From a checkpoint of a small model that answers yes/no questions on an image's attributes.
Model: 7.81M parameters, 48-pixel images, encoder activation gelu, encoder depths [3, 6, 6], fusion encoder width 192.
Data: trained on photos with spoken descriptions (Open Images, Localized Narratives), 50862 training examples, 26.7 epochs.
Rows from block 8 of the image encoder of a small model that answers yes/no questions on an image's attributes, named by matrix and row number. Rows with one number belong to one channel. Each number is 128 + 32 x the weight over its row's rms, rounded and kept within 0 to 255. All counts start at 0. After the name is the row's rms in percent of the matrix's.
After each channel's rows are labels from the 100 images, of 14976, where the channel reaches its highest value: "patch colour" is the nearest of a few named colours to the mean colour under the peak. Only what is clearly more common there than usual is listed. The data: photos with spoken descriptions (Open Images, Localized Narratives). In brackets: how many of the 100.
# convs1: 3x3 conv (encoder.blocks.8.convs.1.weight, 112x112x3x3, each kernel summed), inputs 0-111
# convs2: expand pointwise conv (encoder.blocks.8.convs.2.weight, 448x112x1x1, transposed), outputs 0-149

convs1.97 100 [143 140  85 138  93 169 162 142  88  91  81 104 168 141 149 126 150 123 162 130 177 127 133 101 206 146 117 138 190 157  42 116 118 145 130 102 122 100 181  90 115  85 150 144 132  88 129 108 134 156 167 137 171 134  83 170 141 150  75  82 105 109 134 135 124 141 116  75  64 182 122 101 124 143 181 112 124  58 107 162 117 133 112 176  95 122 112 152 116 124 104 185 109  97 146 168 175 139 211 100 126 163 119 114 120 146 147 182 150 158 170 122]
convs2.97 102 [109 130  83 131 149 110 177 137 150 146  99 135 124 155  91 142  97 138 135 108 119 116 113  70 160 100 103 111 127 134 105 151 183 119 127 161 137  80 144 148 153 112 142 186 170 150 127 159 140 127 115 103  91  17 101 126  85 126 124 109 137 110 127 166  45 141 170 129 117 121 139 132 138 121 120 138 147 187  33 127  61  93 127 114 187 100 127 112 107 174 191 155  94 142 164 132 114 158 123 138 163  88 168 119 162 134  87  72 195 133 131 133 140  94 130 111 174 106 128 116 175 152 110 125 125  93 125 145 166 141 141  72 155 113 101 121 145 158 102 129 103 152  70  77  59 196 114  72 131 125]
patch colour: orange (34)

convs1.78 094 [ 96 160 145  70  93 147  80 114  70  29  94 127 121 107 130 121 116 176  91 130 109 115 169 116  91  54  80 156 108 121 101  93  76 168 106 109 108  76 106  94  90 163 127 103  97 123  82 157 135 116  61 113 131 121 121 136 113 116 118 122 189  82  95 169 110 135  67 123  94 111 109  89 101 122 144  50 117  60 110 136 127 160  78 119 126  94  92 117 109 100  83 128 140 106  80 142 122 141 124 124 124  90 125 152  68 139  93 121 120 112 103 115]
convs2.78 094 [ 93 146 164 137 156 147 132 108 136 166 133 128 127 165 171 152 124 136 128 138 214 155 156 143 105 165 171 125 121 138  77  96 133 168 126 130 130 178 113 132 140 136 139  97 138 140  93 195 112 170 184  60 152 145 154 192 110 118 110 189 127 123  75 136 157  75 125 151 112  47 127 115 127 124 124  97 116 129  83 181  75 111 127 107 135 142 139 133 172 103 149 145 159  81 148 108 156 108 124  78 108 144  97 162  78  93 104  98 111 138 129 141 114  64 156 152 135 134  82 122 201 117 131  94 175 160 135 136 144 151 101 161 146  95  82 113  82 107 155 124 149 132 176 106 109 184 124 104  91 214]
patch colour: white (48)

convs1.35 102 [114  91 112 147 185 178  94 146  87  78 130 125  73 173 150  88 108 112 106 187  97  91 148 129 115 162  70 177 117 129  94 104  79 108 136  79 111 164 115  69  79 172  82 113 116 141 106 137 141 114 129 117 141 126 153 145 113 103 102 108 148 118 146 112  79 206 154 164  53  71  93 126  88 123  80  90 163  99 135 148  98 168 146  99 170 122 108  93  96 117 145 153 177 117 112 128 149 120 131  91 106 105 127 139 101 146  68  97 106  85  85  89]
convs2.35 100 [110 151 105 121 110 117 128  70 156 132 158 172 140 131 111 141  90 168 139 113 117 101 148 104  92 146 189 179 140 193 115  85 134 101 159 118 149 130 138 159 163 136  76  75  72 144 101 124 135 117 112  60 147 104  99  58  97 156 145 117 133  99 148 130 178  79 149 111 109 162 145 115 132 132  86 154 105 139 161 172 127 132 113 127  99 195 137 121 174 112 132  30 130 115 135 154 155 128 103 100 113 123  29 139 134 138  73 180  94  74 156 125 191 101 118 152 156 154 167 137 169 106 151 127 103 154 101 129  98 121 138 128 103 149 100 136 103 114  75 106 111 150 163 144 107 140  76 129 195 151]
patch colour: white (25)

convs1.4 109 [125  38 117 115  73 124 142 182  98 130 139 141 118 145 152 110  97 115  52 113 109  96 138 102 121  41  91 132  71  94 155 150 116 120  61 117 116 141 103 110 121 100 144 103 123 100 141 142 128  53 128 113  94 141 123 110  87 136 184 122 122  92 132  86 103 168  90  92  88  75 144  63  86 120 171  73  98  58 107 131 113 150 105 132 109 151  59  96  80 151 129 111 125  98 122 139 145 126 136  96 124 111 121 136 171 127  82  82  82 115 110 123]
convs2.4 094 [129 123  92 157 133 156 129 162 103 177  66 145 154 102  68 146  52 147 119 179 179 133 147  93 110 136  88 151 139 104 184 133 105 210 122 112 169 127 111 130 163 121 175 130 130  92 149 136 152 110 175 156 132 126  92 125  92 124 174 116 120 121 170 158 163 138 117  97 160 117 108 142 124  92 131 147 143 194  68 137 122 192 133 146 160 166 114  96 127 137  75 121 122 154 166 118 145  92 157 164 149 210  83 121 146 179 126 128 170 154 126 188 187 152 130 201 115 168 100 171 181  94 219 119 114 104 100 168 134  82  96 178 128 213 168 162 130 146  72  96 104 173 192 123 160 102 116 173 106  98]
patch colour: white (34)

convs1.59 120 [166  81  63  47 128 130 113 188 100  76 156 114  94 153 139 126 134 123 155  98 167 104 112 110  72 102 119  98 100  85 147 116 118  88 145 105 135 134  47 156 124 113 112  67 107 125 146 124 144 130 146 134 135 162 148 136 143 113  55 109 171 123 190  94 137  98 164  88 115 122 170 143 124 167 123  80 152 135 100 139 120  46  80 106 105 176 122 156 125 141 120  93  77 148 146 125 140 141 182 134  79 176 108 129 107  72 105  93 162 118 123  76]
convs2.59 109 [109 131 201 209 155 125 137 118 127 191 183 102 136 121 126 114 125 194  90 164 140 126 168 134  90 103 104 112 160 109 123 154 128 116  79 157 155  81 143 118 130 137 108 127 151 147 167 151 137 132  91 151  98 108 124  85 183 141  87 150  82  78 136 101  60 197 149 172 123 125 133 153 129 140 103 119 102 179 105 156 108 155 207 124 126 162 168 152  95 179  72 200 170 110 153  82  73  94 132  88 113 157 157 150  87 203 132 134 140 152 157  90 122 117 144  97 108 126 137 151 123 218  75 124 122 119 133 145 103 133 192 143 105 185 112 133  75 137 120  99  99  92 117 107 168  97  61 180 137 143]
patch colour: orange (36); yellow (25)

convs1.9 099 [138  94 100 131 159 124  38 121 124 173 143  98 110 170 165 126 118 177 202  61 132 139 146 148 163 120 131 196  71  98 145 143 181  79 173 117 155 162  90 125 128 164 113 194 150 156 144 110 182 134 131 127 165  72 133 134  68 131 117 121 146 161 151  53 192 211  91 112 164 115 128 108  92 159 101 105 143 136 117 116 141 150 130 102 158 127 139 143 114 132 173 144 126  96  87 110 179 178 125 131 128 124 135  98 131  95 130 132 121 114 101 153]
convs2.9 104 [110  48 131 169  96 131 148 111 157 143 157 170 104 159 139 118  93 209 109 109 142  94 138 127 151 134 115 178 104 173 114 102 129 131 118 133 111 147 176  72 157 138 143 156 130 146 157  59 191  93 144 111 126  83  93  96 138 159 125 157 156  85 127  94  86 158  86 113 146 138 125 138 129 119 211 127 158 132 186 129 140 198  76 123 137 156 156 111 112 128  95  95 146 107 138  57  91 100  93 108 140  72 129 108  95 135 101  72 139 142 123 114 188 100  96 168  94 125 102 145 163 108  79  99 211 151 142 135 119 116 131 153  66 114 124 165 159  53 106 141 106  81 159 120  99  79 144 114 111 144]
patch colour: orange (39); yellow (25)

convs1.10 112 [151 126 151 193 163 122 128  71 164  82  84 179 167 145  60 127 103 131  94 211 165 114 133 186 108 125 158 115  81 162 163  95 154 131 132 125 186 122 119 177 141 118 107 113 147 118 135 179  93 157  96 159 122 106 113 133 182 142 124 110 120 145  74 107 134  97 129 158 171 133 131 159 107 144 183 181  38 165 142 159 155  73 116 112 140 115 114 120 144 114 130 128 188 104 137 132 114 138 138 173 171 147 114  77 133 114 114 152 121 169 190 171]
convs2.10 100 [157  65  92 164 115 158 115 108 113 105 105 190 127 186 164 149 142 147 118 151 157 147 218  72  95  99 101 147 116 148 156 118 136 160 100 103 189 140 114 114 140 146 122 127 179 155 137  83 116 123 162 153  87 158 110 101 128 184 141 135 138 154  41  97 105 118 103 133 103 128 134 169  73  60  90 136 190  86 140 107 130  90  90 133 185 138 106 110 196  79 158 128 103 112  65 144 155  88 148 206 149  99 191 151 127  87 130 128 174 109 129 139 139  93 139 152  97 140 145 153  89 185  84 158 151 130  63 151 113 217 150 184 126 158  94 135 131 108 120 137 159 140  98 135 140 127 132 134  85 165]
patch colour: orange (43)

convs1.75 114 [165 172  95 159 130  99 108  74 164 114 111 156 156 120 104 155 131 145 128  84 144 142 109 146 173 130 156 150  75 189 138 139 149 101 136 150 157  60 162 145 183 134 158 103 140 125 153 124 112 126 149 178 151 145  76 141 180 116 174 154  81 149 133 153 198 113 118 145 164 139 197 157 112 117 172 166 106  83 125 105 115  73 147 111 149 122 174 119 162 107 153  95 190 175 149 148 137 119  99 200 139 142  58 115 141 140 101 175 128 190 171 158]
convs2.75 089 [152 120  85  92 116 189 144 107 123 109  96 201 151 150 127 146 133 109 150 130 103 140 211 116 139 128 119 156 142 113 162 118 106 157 132  90 148  92 153 106 120 182 154  67 113 130 137 181 145 200 148 151 138 105 207 148 102  97 126  88 127  98 112  86 160 130 142 111 150 133 108 111 115 115 120 140 105 106 112 160 162 118 127 160  62 124 139  93 117 148 129  82 102  20  93  78 129  81  96 148 119 145 108 115 149 162 141 145 148  83 176  91 137 129 158 127  85 115  64 144  97 136 138 199 139 123 121 132 119 145 197 172 191 105 120 188 147 144 141  74 135  63 115 150 111 108  94 102 175 143]
patch colour: orange (40)

convs1.17 107 [ 96  84 160 120 141 111 131 127 127 105 113  69 109 107 131  91 153  44 111 101  97 116 136  78 122 130 106  92 105 130 116 177  88 152 108 107 120  51 113  85 118 107 121 144 114 100  77 180 121 125 108  91 111 180 150 100 121 118  97 110 141 111 138 167 124 144 152 167 103 107  87 100 102 110 181  59  98  79 126 127 101 163 117 104 167  60 112 133  76  94 116 139 157  84 107 143 134 150 122 155 156  77 248 143 122 111 149  99 163 127 111  86]
convs2.17 106 [181 128 143 110 131 131 108 134 116 166 118 127 114  72 132 105  68 105 132 105 129 138 126 125 129 124 140 191 118 133  95 149 141 133 114 175 151 149  92 172 172 159 148 143 135 133 102 110 149 168 144 113  91 117 131 106 196 115 173 123 133 126 146 165 162  92  94 132 155 149 119 143 141 109 145 155 140 144 117 161 166 135  79 134 159 160 138  88 180  86 114 154  71 164  64 115 175 162  87 136 153 162 141 154 118 166 134 153 117 115 152 108 171 124 167 189 139  85 104 131 103 169 165 161 188 212 173 198  99 133  63 137 146 142 167 135 131 114 107 142 195 148 173 118 136 124 160 122 166 171]
patch colour: pink (25)

convs1.109 090 [ 89 131 104 124 171 108 106 148 134 179 146  78  36 199 121 110 152 100  78 128 152 169  91  99 118 117 111 222 104  90 134 139  97 146  90 135 196 136 142 149 121 139 101  95 126 157 113 132  96 139  96 152 106 169 159 123 106 144 147  87 105 104 129 158 114 130 157 182 155 155 117 119 107 132 233 100 173 129 169 125 125 148 136 163 108 115 130 112  76 128 138  98 167 150 124 144 110 182 153 127 118  58 116 137 173 161 145 110 172  76 115 107]
convs2.109 097 [100 123 108 134 178 108 120 149 164 149  96  50  88  99  48  80  93 200  61 111 142 106 149 138 164 152 124 155 104 120  98 104 142 164 112 194 132 149 138 169 173 166 107 143 127 123 130 120 158 111 159 129 117 134 148 177 113  64 100 129 160 156  94 162 181 195 176 151 161 142  73 120 105 159 169 126 137 131 121 110 137 112 116  81 135  85 128  90 130  69 145 155 159 107 113 105 118 125 148  79 143 135 153 132 105 142 121 140 159 155 125 118 127 151  93 101 123 166 124 169 113 128 129 133  83  91 187 126 163 131 128 135 110  63 118 108  64  72  93 117 128 193 100 151 131 129  97 112  99 128]
patch colour: orange (37)