{
  "image_size": 48,
  "questions_per_image": 4,
  "encoder_depths": [3, 6, 6],
  "encoder_widths": [256, 448, 784],
  "fusion": "prefix",
  "fusion_encoder_mlp_ratio": 2,
  "fusion_encoder_head_dim": 32,
  "fusion_encoder_qk_norm": false,
  "fusion_encoder_connector": "linear",
  "nesterov": true,
  "orthogonalizer": "newton_schulz_5",
  "adamw_lr_other_params": 0.00071,
  "weight_decay": 0.02
}
Rows from block 8 of the image encoder of a small model that answers yes/no questions on an image's attributes, named by matrix and row number. Rows with one number belong to one channel. Each number is 50 + 15 x the weight over its row's rms, rounded and kept within 0 to 99. All counts start at 0.
After each channel's rows are labels from the 100 images, of 14976, where the channel reaches its highest value: "top examples" is what is common among them. Only what is clearly more common there than usual is listed. The data: photos with spoken descriptions (Open Images, Localized Narratives). In brackets: how many of the 100, against the usual share in percent.
# convs1: 3x3 conv (encoder.blocks.8.convs.1.weight, 112x112x3x3, each kernel summed), inputs 0-111
# convs2: expand pointwise conv (encoder.blocks.8.convs.2.weight, 448x112x1x1, transposed), outputs 0-149

convs1.61:56 68 89 27 71 45 67 50 34 75 39 50 47 51 33 41 47 39 40 23 67 40 59 34 08 38 32 65 65 69 42 76 37 58 41 43 52 33 49 49 34 57 64 48 42 49 38 99 56 47 48 44 35 47 60 26 32 42 67 35 37 55 49 77 31 58 41 55 54 39 39 43 30 59 75 39 47 45 38 57 63 71 46 55 64 49 30 73 30 42 52 49 43 46 42 40 52 46 53 57 44 54 78 53 46 78 46 18 55 39 53 27
convs2.61:57 40 74 71 36 69 74 46 52 51 71 61 64 49 79 42 44 61 69 40 65 28 39 43 21 48 59 70 28 62 61 60 86 63 79 41 56 76 48 72 70 57 67 66 57 53 62 52 55 62 44 40 43 52 48 31 63 30 47 63 36 50 31 50 65 44 53 57 53 62 62 66 55 55 69 97 20 62 58 28 61 46 28 39 81 54 47 70 53 30 46 33 60 24 36 65 50 75 45 62 48 38 52 57 79 45 64 73 65 68 70 64 42 60 64 45 22 53 52 57 71 49 55 13 67 36 55 26 50 64 46 47 43 63 46 34 57 52 82 48 60 55 51 85 53 64 72 40 61 49
top examples: text has "wall" (42 vs 19.8); text has "holding" (35 vs 16.3); text has "table" (33 vs 12.7)

convs1.69:71 21 30 57 10 38 71 58 32 41 26 49 36 41 56 42 45 58 61 41 49 44 51 43 28 33 36 47 59 37 51 66 35 41 37 46 39 31 49 38 38 55 51 43 35 55 29 50 36 59 42 52 31 41 40 51 56 57 46 49 65 31 44 44 34 80 28 46 47 30 25 37 54 48 61 61 63 52 60 74 63 20 56 64 33 71 25 14 34 50 74 57 62 53 32 49 41 36 25 30 27 48 55 26 84 58 73 36 43 33 37 44
convs2.69:50 49 19 59 53 56 64 54 47 63 60 40 59 28 33 44 43 53 86 71 30 50 58 65 66 72 62 53 75 59 19 32 57 35 51 52 38 73 35 65 57 53 48 26 83 58 41 50 39 47 56 36 66 32 39 42 58 64 48 42 46 43 54 75 39 36 67 46 39 61 73 37 46 51 23 34 42 45 38 35 30 59 26 76 53 55 56 61 43 60 51 51 40 73 49 51 54 25 87 34 49 58 55 52 36 35 38 42 49 62 79 49 48 36 46 43 50 43 54 28 19 74 72 62 61 78 66 62 62 34 41 39 51 52 59 43 81 65 33 36 64 42 39 68 54 59 38 52 60 54
top examples: text has "people" (56 vs 21.7)

convs1.16:41 39 66 53 76 54 76 55 47 43 41 49 38 45 51 41 40 40 24 34 49 45 61 28 42 29 27 44 56 40 53 69 48 51 43 27 41 58 52 45 50 72 35 22 33 32 38 49 47 51 50 51 43 45 41 51 44 53 73 70 68 40 52 42 34 43 41 56 36 03 47 41 33 55 19 43 36 58 40 53 47 37 58 58 69 41 23 69 66 39 66 52 80 43 24 49 39 22 32 50 24 22 52 98 56 49 65 25 45 40 64 63
convs2.16:78 33 38 39 47 26 50 51 54 79 24 58 26 27 18 66 50 64 47 57 54 79 56 45 35 53 57 41 50 44 29 62 57 70 49 68 69 39 43 56 60 64 86 47 68 54 53 36 43 62 36 66 45 44 73 36 63 74 63 66 65 28 62 59 37 28 54 60 65 76 45 54 71 39 50 56 40 42 52 41 41 48 71 39 76 54 59 41 16 33 27 45 33 50 63 42 66 51 61 70 49 51 37 40 59 57 43 39 29 25 34 30 73 50 44 55 34 67 58 52 30 60 69 68 70 51 60 44 27 44 77 49 70 55 46 67 50 52 56 64 75 34 64 17 52 62 45 65 42 59
top examples: text has "sky" (78 vs 24.6); text has "trees" (73 vs 27.1); text has "buildings" (47 vs 11.1); text has "road" (25 vs 8)

convs1.43:70 48 47 74 47 65 67 41 62 61 59 42 58 38 17 51 33 32 43 42 65 53 67 70 12 53 37 76 48 36 21 31 70 42 36 23 48 23 46 25 36 53 44 35 46 42 58 49 45 41 39 51 32 63 58 47 42 54 51 44 36 42 18 44 43 47 35 45 48 28 58 33 30 40 59 32 58 32 43 51 35 49 21 51 62 55 30 63 52 37 42 55 47 61 66 52 19 56 44 48 48 57 15 55 81 20 69 29 56 48 18 40
convs2.43:58 70 52 43 53 45 57 43 47 59 34 49 47 82 29 49 54 61 39 51 72 50 48 70 62 69 21 47 68 36 81 86 38 57 66 32 46 41 47 69 43 53 49 48 33 74 69 46 73 52 76 65 61 67 39 71 54 44 65 43 59 46 50 42 64 63 53 77 57 23 58 55 66 51 70 24 57 67 30 37 66 46 42 54 61 48 41 61 63 27 12 58 38 63 61 56 33 20 53 40 56 41 62 49 55 66 64 47 74 54 72 11 35 60 59 55 57 50 37 60 54 54 40 40 65 59 57 55 70 59 40 44 46 26 70 30 53 25 68 46 46 50 76 43 59 58 47 47 56 23
top examples: text has "wearing" (35 vs 12.7)

convs1.80:50 15 56 54 55 52 65 63 29 47 52 46 51 38 22 62 77 23 59 28 43 57 63 48 40 19 36 74 34 53 29 51 23 50 29 45 43 54 55 41 29 28 68 41 33 44 30 63 30 61 44 44 33 43 42 52 56 47 32 37 27 30 50 48 48 45 38 47 48 43 44 47 31 41 41 50 55 50 37 46 31 95 24 39 82 84 40 44 51 41 47 38 67 49 56 48 42 23 38 51 45 25 36 62 51 72 67 25 67 48 39 36
convs2.80:61 74 46 55 69 49 62 70 47 36 52 34 69 40 57 58 08 28 72 25 49 68 49 37 48 25 54 59 41 42 66 65 79 24 82 62 55 63 73 72 41 50 23 41 60 43 55 97 68 45 61 41 36 24 31 33 34 56 86 55 55 75 34 67 51 46 46 50 14 75 47 70 44 59 64 16 49 61 72 56 32 48 38 78 68 46 24 47 16 56 15 60 48 49 40 59 44 41 73 39 53 53 59 36 41 50 27 58 41 53 43 57 77 41 50 56 34 35 37 52 62 46 58 50 49 39 48 49 23 40 47 36 45 42 26 34 49 52 51 47 42 64 68 62 32 36 54 37 48 72
top examples: text has "table" (39 vs 12.7); text has "sitting" (33 vs 14.8)

convs1.46:49 61 25 52 68 57 33 63 50 21 42 33 16 54 39 50 39 50 61 64 34 48 66 34 59 24 60 23 57 54 49 24 40 35 31 36 57 49 65 43 61 59 29 46 27 47 47 53 32 45 36 34 54 44 62 38 57 53 63 47 23 47 37 41 34 55 32 51 78 50 27 47 44 55 38 22 25 24 49 38 45 11 63 33 64 38 17 73 48 62 47 75 27 60 44 23 53 38 43 48 42 66 65 42 34 37 23 47 64 49 39 42
convs2.46:52 38 57 36 55 20 42 76 57 40 44 55 55 61 47 62 32 50 37 39 46 75 21 35 63 55 25 31 67 46 67 21 27 69 63 46 74 35 63 34 61 85 48 40 43 20 40 63 52 77 63 26 42 44 29 53 51 39 96 28 17 73 33 25 43 73 68 38 61 17 52 59 79 17 56 54 52 39 36 55 79 54 54 54 38 50 62 34 28 34 57 46 26 58 44 53 48 49 49 47 57 66 45 59 37 60 85 34 41 60 69 41 21 44 52 50 65 39 41 47 58 72 47 57 42 61 60 30 28 46 62 28 63 46 63 55 43 29 44 41 36 53 81 57 51 27 41 44 73 49
top examples: text has "wearing" (31 vs 12.7); text has "woman" (27 vs 9.7)

convs1.19:73 40 49 51 86 55 57 73 51 50 43 30 39 60 66 32 44 25 46 64 42 62 53 29 61 45 40 35 14 59 39 69 55 49 36 50 67 55 31 32 31 62 51 36 38 45 35 42 82 52 51 30 60 34 38 49 44 77 46 53 64 44 67 32 54 74 44 80 41 31 48 49 38 77 35 60 68 54 49 59 58 22 60 45 44 72 36 87 36 43 40 71 48 44 27 47 52 48 42 67 55 40 30 40 37 49 31 31 71 58 46 14
convs2.19:54 54 60 40 61 44 80 66 47 68 69 58 56 52 71 38 45 51 33 79 47 43 49 34 58 94 28 57 46 36 50 46 56 88 80 42 48 48 33 53 52 59 52 31 60 65 37 46 46 57 35 49 43 43 36 58 51 49 54 43 64 67 32 55 71 75 67 56 42 37 37 61 59 70 52 45 54 73 83 80 68 37 76 71 39 67 62 49 48 34 32 67 44 53 24 51 63 70 48 82 59 53 38 74 53 64 62 40 34 70 65 47 65 56 22 43 40 41 22 64 51 51 32 35 70 60 42 47 57 55 51 60 31 67 63 55 70 59 92 62 56 66 63 53 46 60 60 61 37 22
top examples: text has "wearing" (37 vs 12.7)

convs1.106:84 32 56 72 48 61 77 66 38 52 51 42 61 49 55 41 46 84 40 61 48 56 47 45 31 40 35 45 67 15 38 54 57 41 62 35 17 72 62 33 39 56 49 66 60 26 37 61 54 58 83 55 32 39 69 60 30 32 46 51 66 45 52 36 33 53 99 20 50 41 45 43 38 34 50 31 29 77 54 47 51 29 54 52 44 62 54 73 58 34 75 60 48 45 41 61 47 37 48 44 35 64 66 66 57 52 60 41 77 49 46 34
convs2.106:63 45 55 30 33 42 49 36 59 40 68 63 09 62 60 56 66 35 52 46 55 93 35 45 48 43 76 46 44 45 40 63 34 46 38 42 59 52 68 52 46 56 43 32 42 49 58 45 53 47 43 53 39 47 35 41 46 41 65 41 48 53 36 39 35 46 61 54 46 47 51 45 20 79 56 62 62 44 73 83 48 21 51 31 24 50 48 70 45 46 40 31 21 50 44 80 50 78 54 52 45 61 60 37 43 33 49 80 68 54 39 49 78 67 53 62 33 31 76 41 56 63 44 65 55 34 63 71 30 52 40 70 64 46 84 53 40 20 54 60 59 41 49 58 39 56 60 53 49 56
top examples: text has "holding" (35 vs 16.3)

convs1.15:61 66 28 54 47 38 54 51 35 42 83 43 49 44 77 54 61 45 18 67 45 38 41 45 50 33 27 28 67 46 51 61 63 35 32 39 60 53 59 48 43 67 13 49 60 59 56 58 53 79 27 41 40 45 51 38 35 62 31 61 43 30 63 80 27 42 67 43 66 45 37 33 25 48 14 21 46 49 50 62 43 46 55 53 42 33 13 73 42 43 46 60 67 28 52 65 67 65 45 39 64 51 55 37 54 29 60 31 52 38 33 25
convs2.15:65 58 32 53 54 81 45 58 42 54 63 46 69 43 53 59 35 30 47 54 95 68 28 67 44 50 55 55 47 53 46 82 39 55 56 42 77 41 03 57 56 81 14 50 43 81 60 42 54 59 27 50 42 41 32 39 64 75 37 49 65 43 60 58 53 41 12 61 55 51 82 62 54 50 55 26 42 72 55 39 18 40 28 43 41 29 45 53 65 57 40 66 46 45 58 61 61 54 41 54 46 42 60 51 60 42 39 53 67 61 70 18 78 47 45 29 68 53 53 59 60 39 48 41 57 48 69 67 29 56 83 70 39 49 68 41 44 17 38 59 64 56 72 42 54 46 43 52 50 44
top examples: text has "standing" (54 vs 23.1); text has "wall" (43 vs 19.8); text has "wearing" (34 vs 12.7); text has "two" (30 vs 11.2)

convs1.53:59 44 30 29 62 67 64 47 63 84 44 13 43 58 42 42 34 53 56 39 53 48 44 29 26 41 47 70 46 46 41 64 55 57 53 38 68 16 31 55 26 39 54 55 25 53 26 59 23 41 41 39 44 55 35 55 57 56 59 56 57 29 13 72 37 58 66 60 60 55 35 26 31 19 55 34 40 47 38 63 53 54 35 41 59 42 25 44 35 46 58 44 15 42 52 37 26 48 60 40 45 49 33 74 51 32 39 35 51 52 21 26
convs2.53:51 48 39 55 61 47 56 55 79 41 39 69 63 63 37 53 29 56 78 73 52 86 68 62 25 52 37 38 46 57 70 78 82 45 63 49 55 52 31 59 19 47 72 43 60 79 48 31 68 48 25 54 32 44 29 47 43 63 44 60 26 45 62 37 59 49 61 31 68 52 48 83 75 56 57 58 59 59 46 62 51 50 48 49 46 41 61 47 20 78 58 54 43 40 55 41 47 73 55 62 40 17 61 62 48 48 68 54 64 50 60 46 74 45 58 50 24 48 48 59 42 54 51 55 55 40 32 50 51 31 55 40 76 65 58 44 59 34 69 29 60 46 57 54 32 47 46 31 57 42
top examples: text has "wall" (58 vs 19.8); text has "people" (47 vs 21.7); text has "two" (36 vs 11.2); text has "sitting" (36 vs 14.8)

convs1.96:73 54 46 70 76 61 48 43 67 44 27 35 29 81 63 38 54 72 33 28 60 56 43 16 43 36 32 99 48 38 38 65 38 63 44 32 28 29 50 49 57 34 57 53 54 61 27 42 47 73 39 51 46 44 50 51 60 52 27 44 28 27 46 36 41 59 69 59 45 34 28 40 46 36 67 41 74 29 56 47 65 57 50 55 68 52 43 22 52 32 63 26 45 24 43 51 44 54 65 32 36 71 65 44 30 53 61 40 47 61 53 32
convs2.96:64 33 49 51 82 50 39 40 67 28 33 55 68 46 57 28 62 69 44 45 48 42 45 55 61 60 52 73 41 49 59 55 43 39 58 26 44 67 58 39 48 58 36 40 41 54 60 57 48 46 33 66 49 44 23 34 38 36 58 22 45 75 46 70 51 44 61 37 38 65 45 67 51 59 58 52 27 66 43 62 55 38 37 57 54 66 55 33 64 54 54 34 46 68 42 27 52 74 63 52 47 60 46 49 44 57 34 30 75 52 68 44 35 62 35 68 58 44 21 36 59 52 45 20 53 64 44 60 64 71 55 29 44 39 44 30 55 62 73 47 66 65 45 31 57 45 40 41 54 71
top examples: text has "wearing" (30 vs 12.7)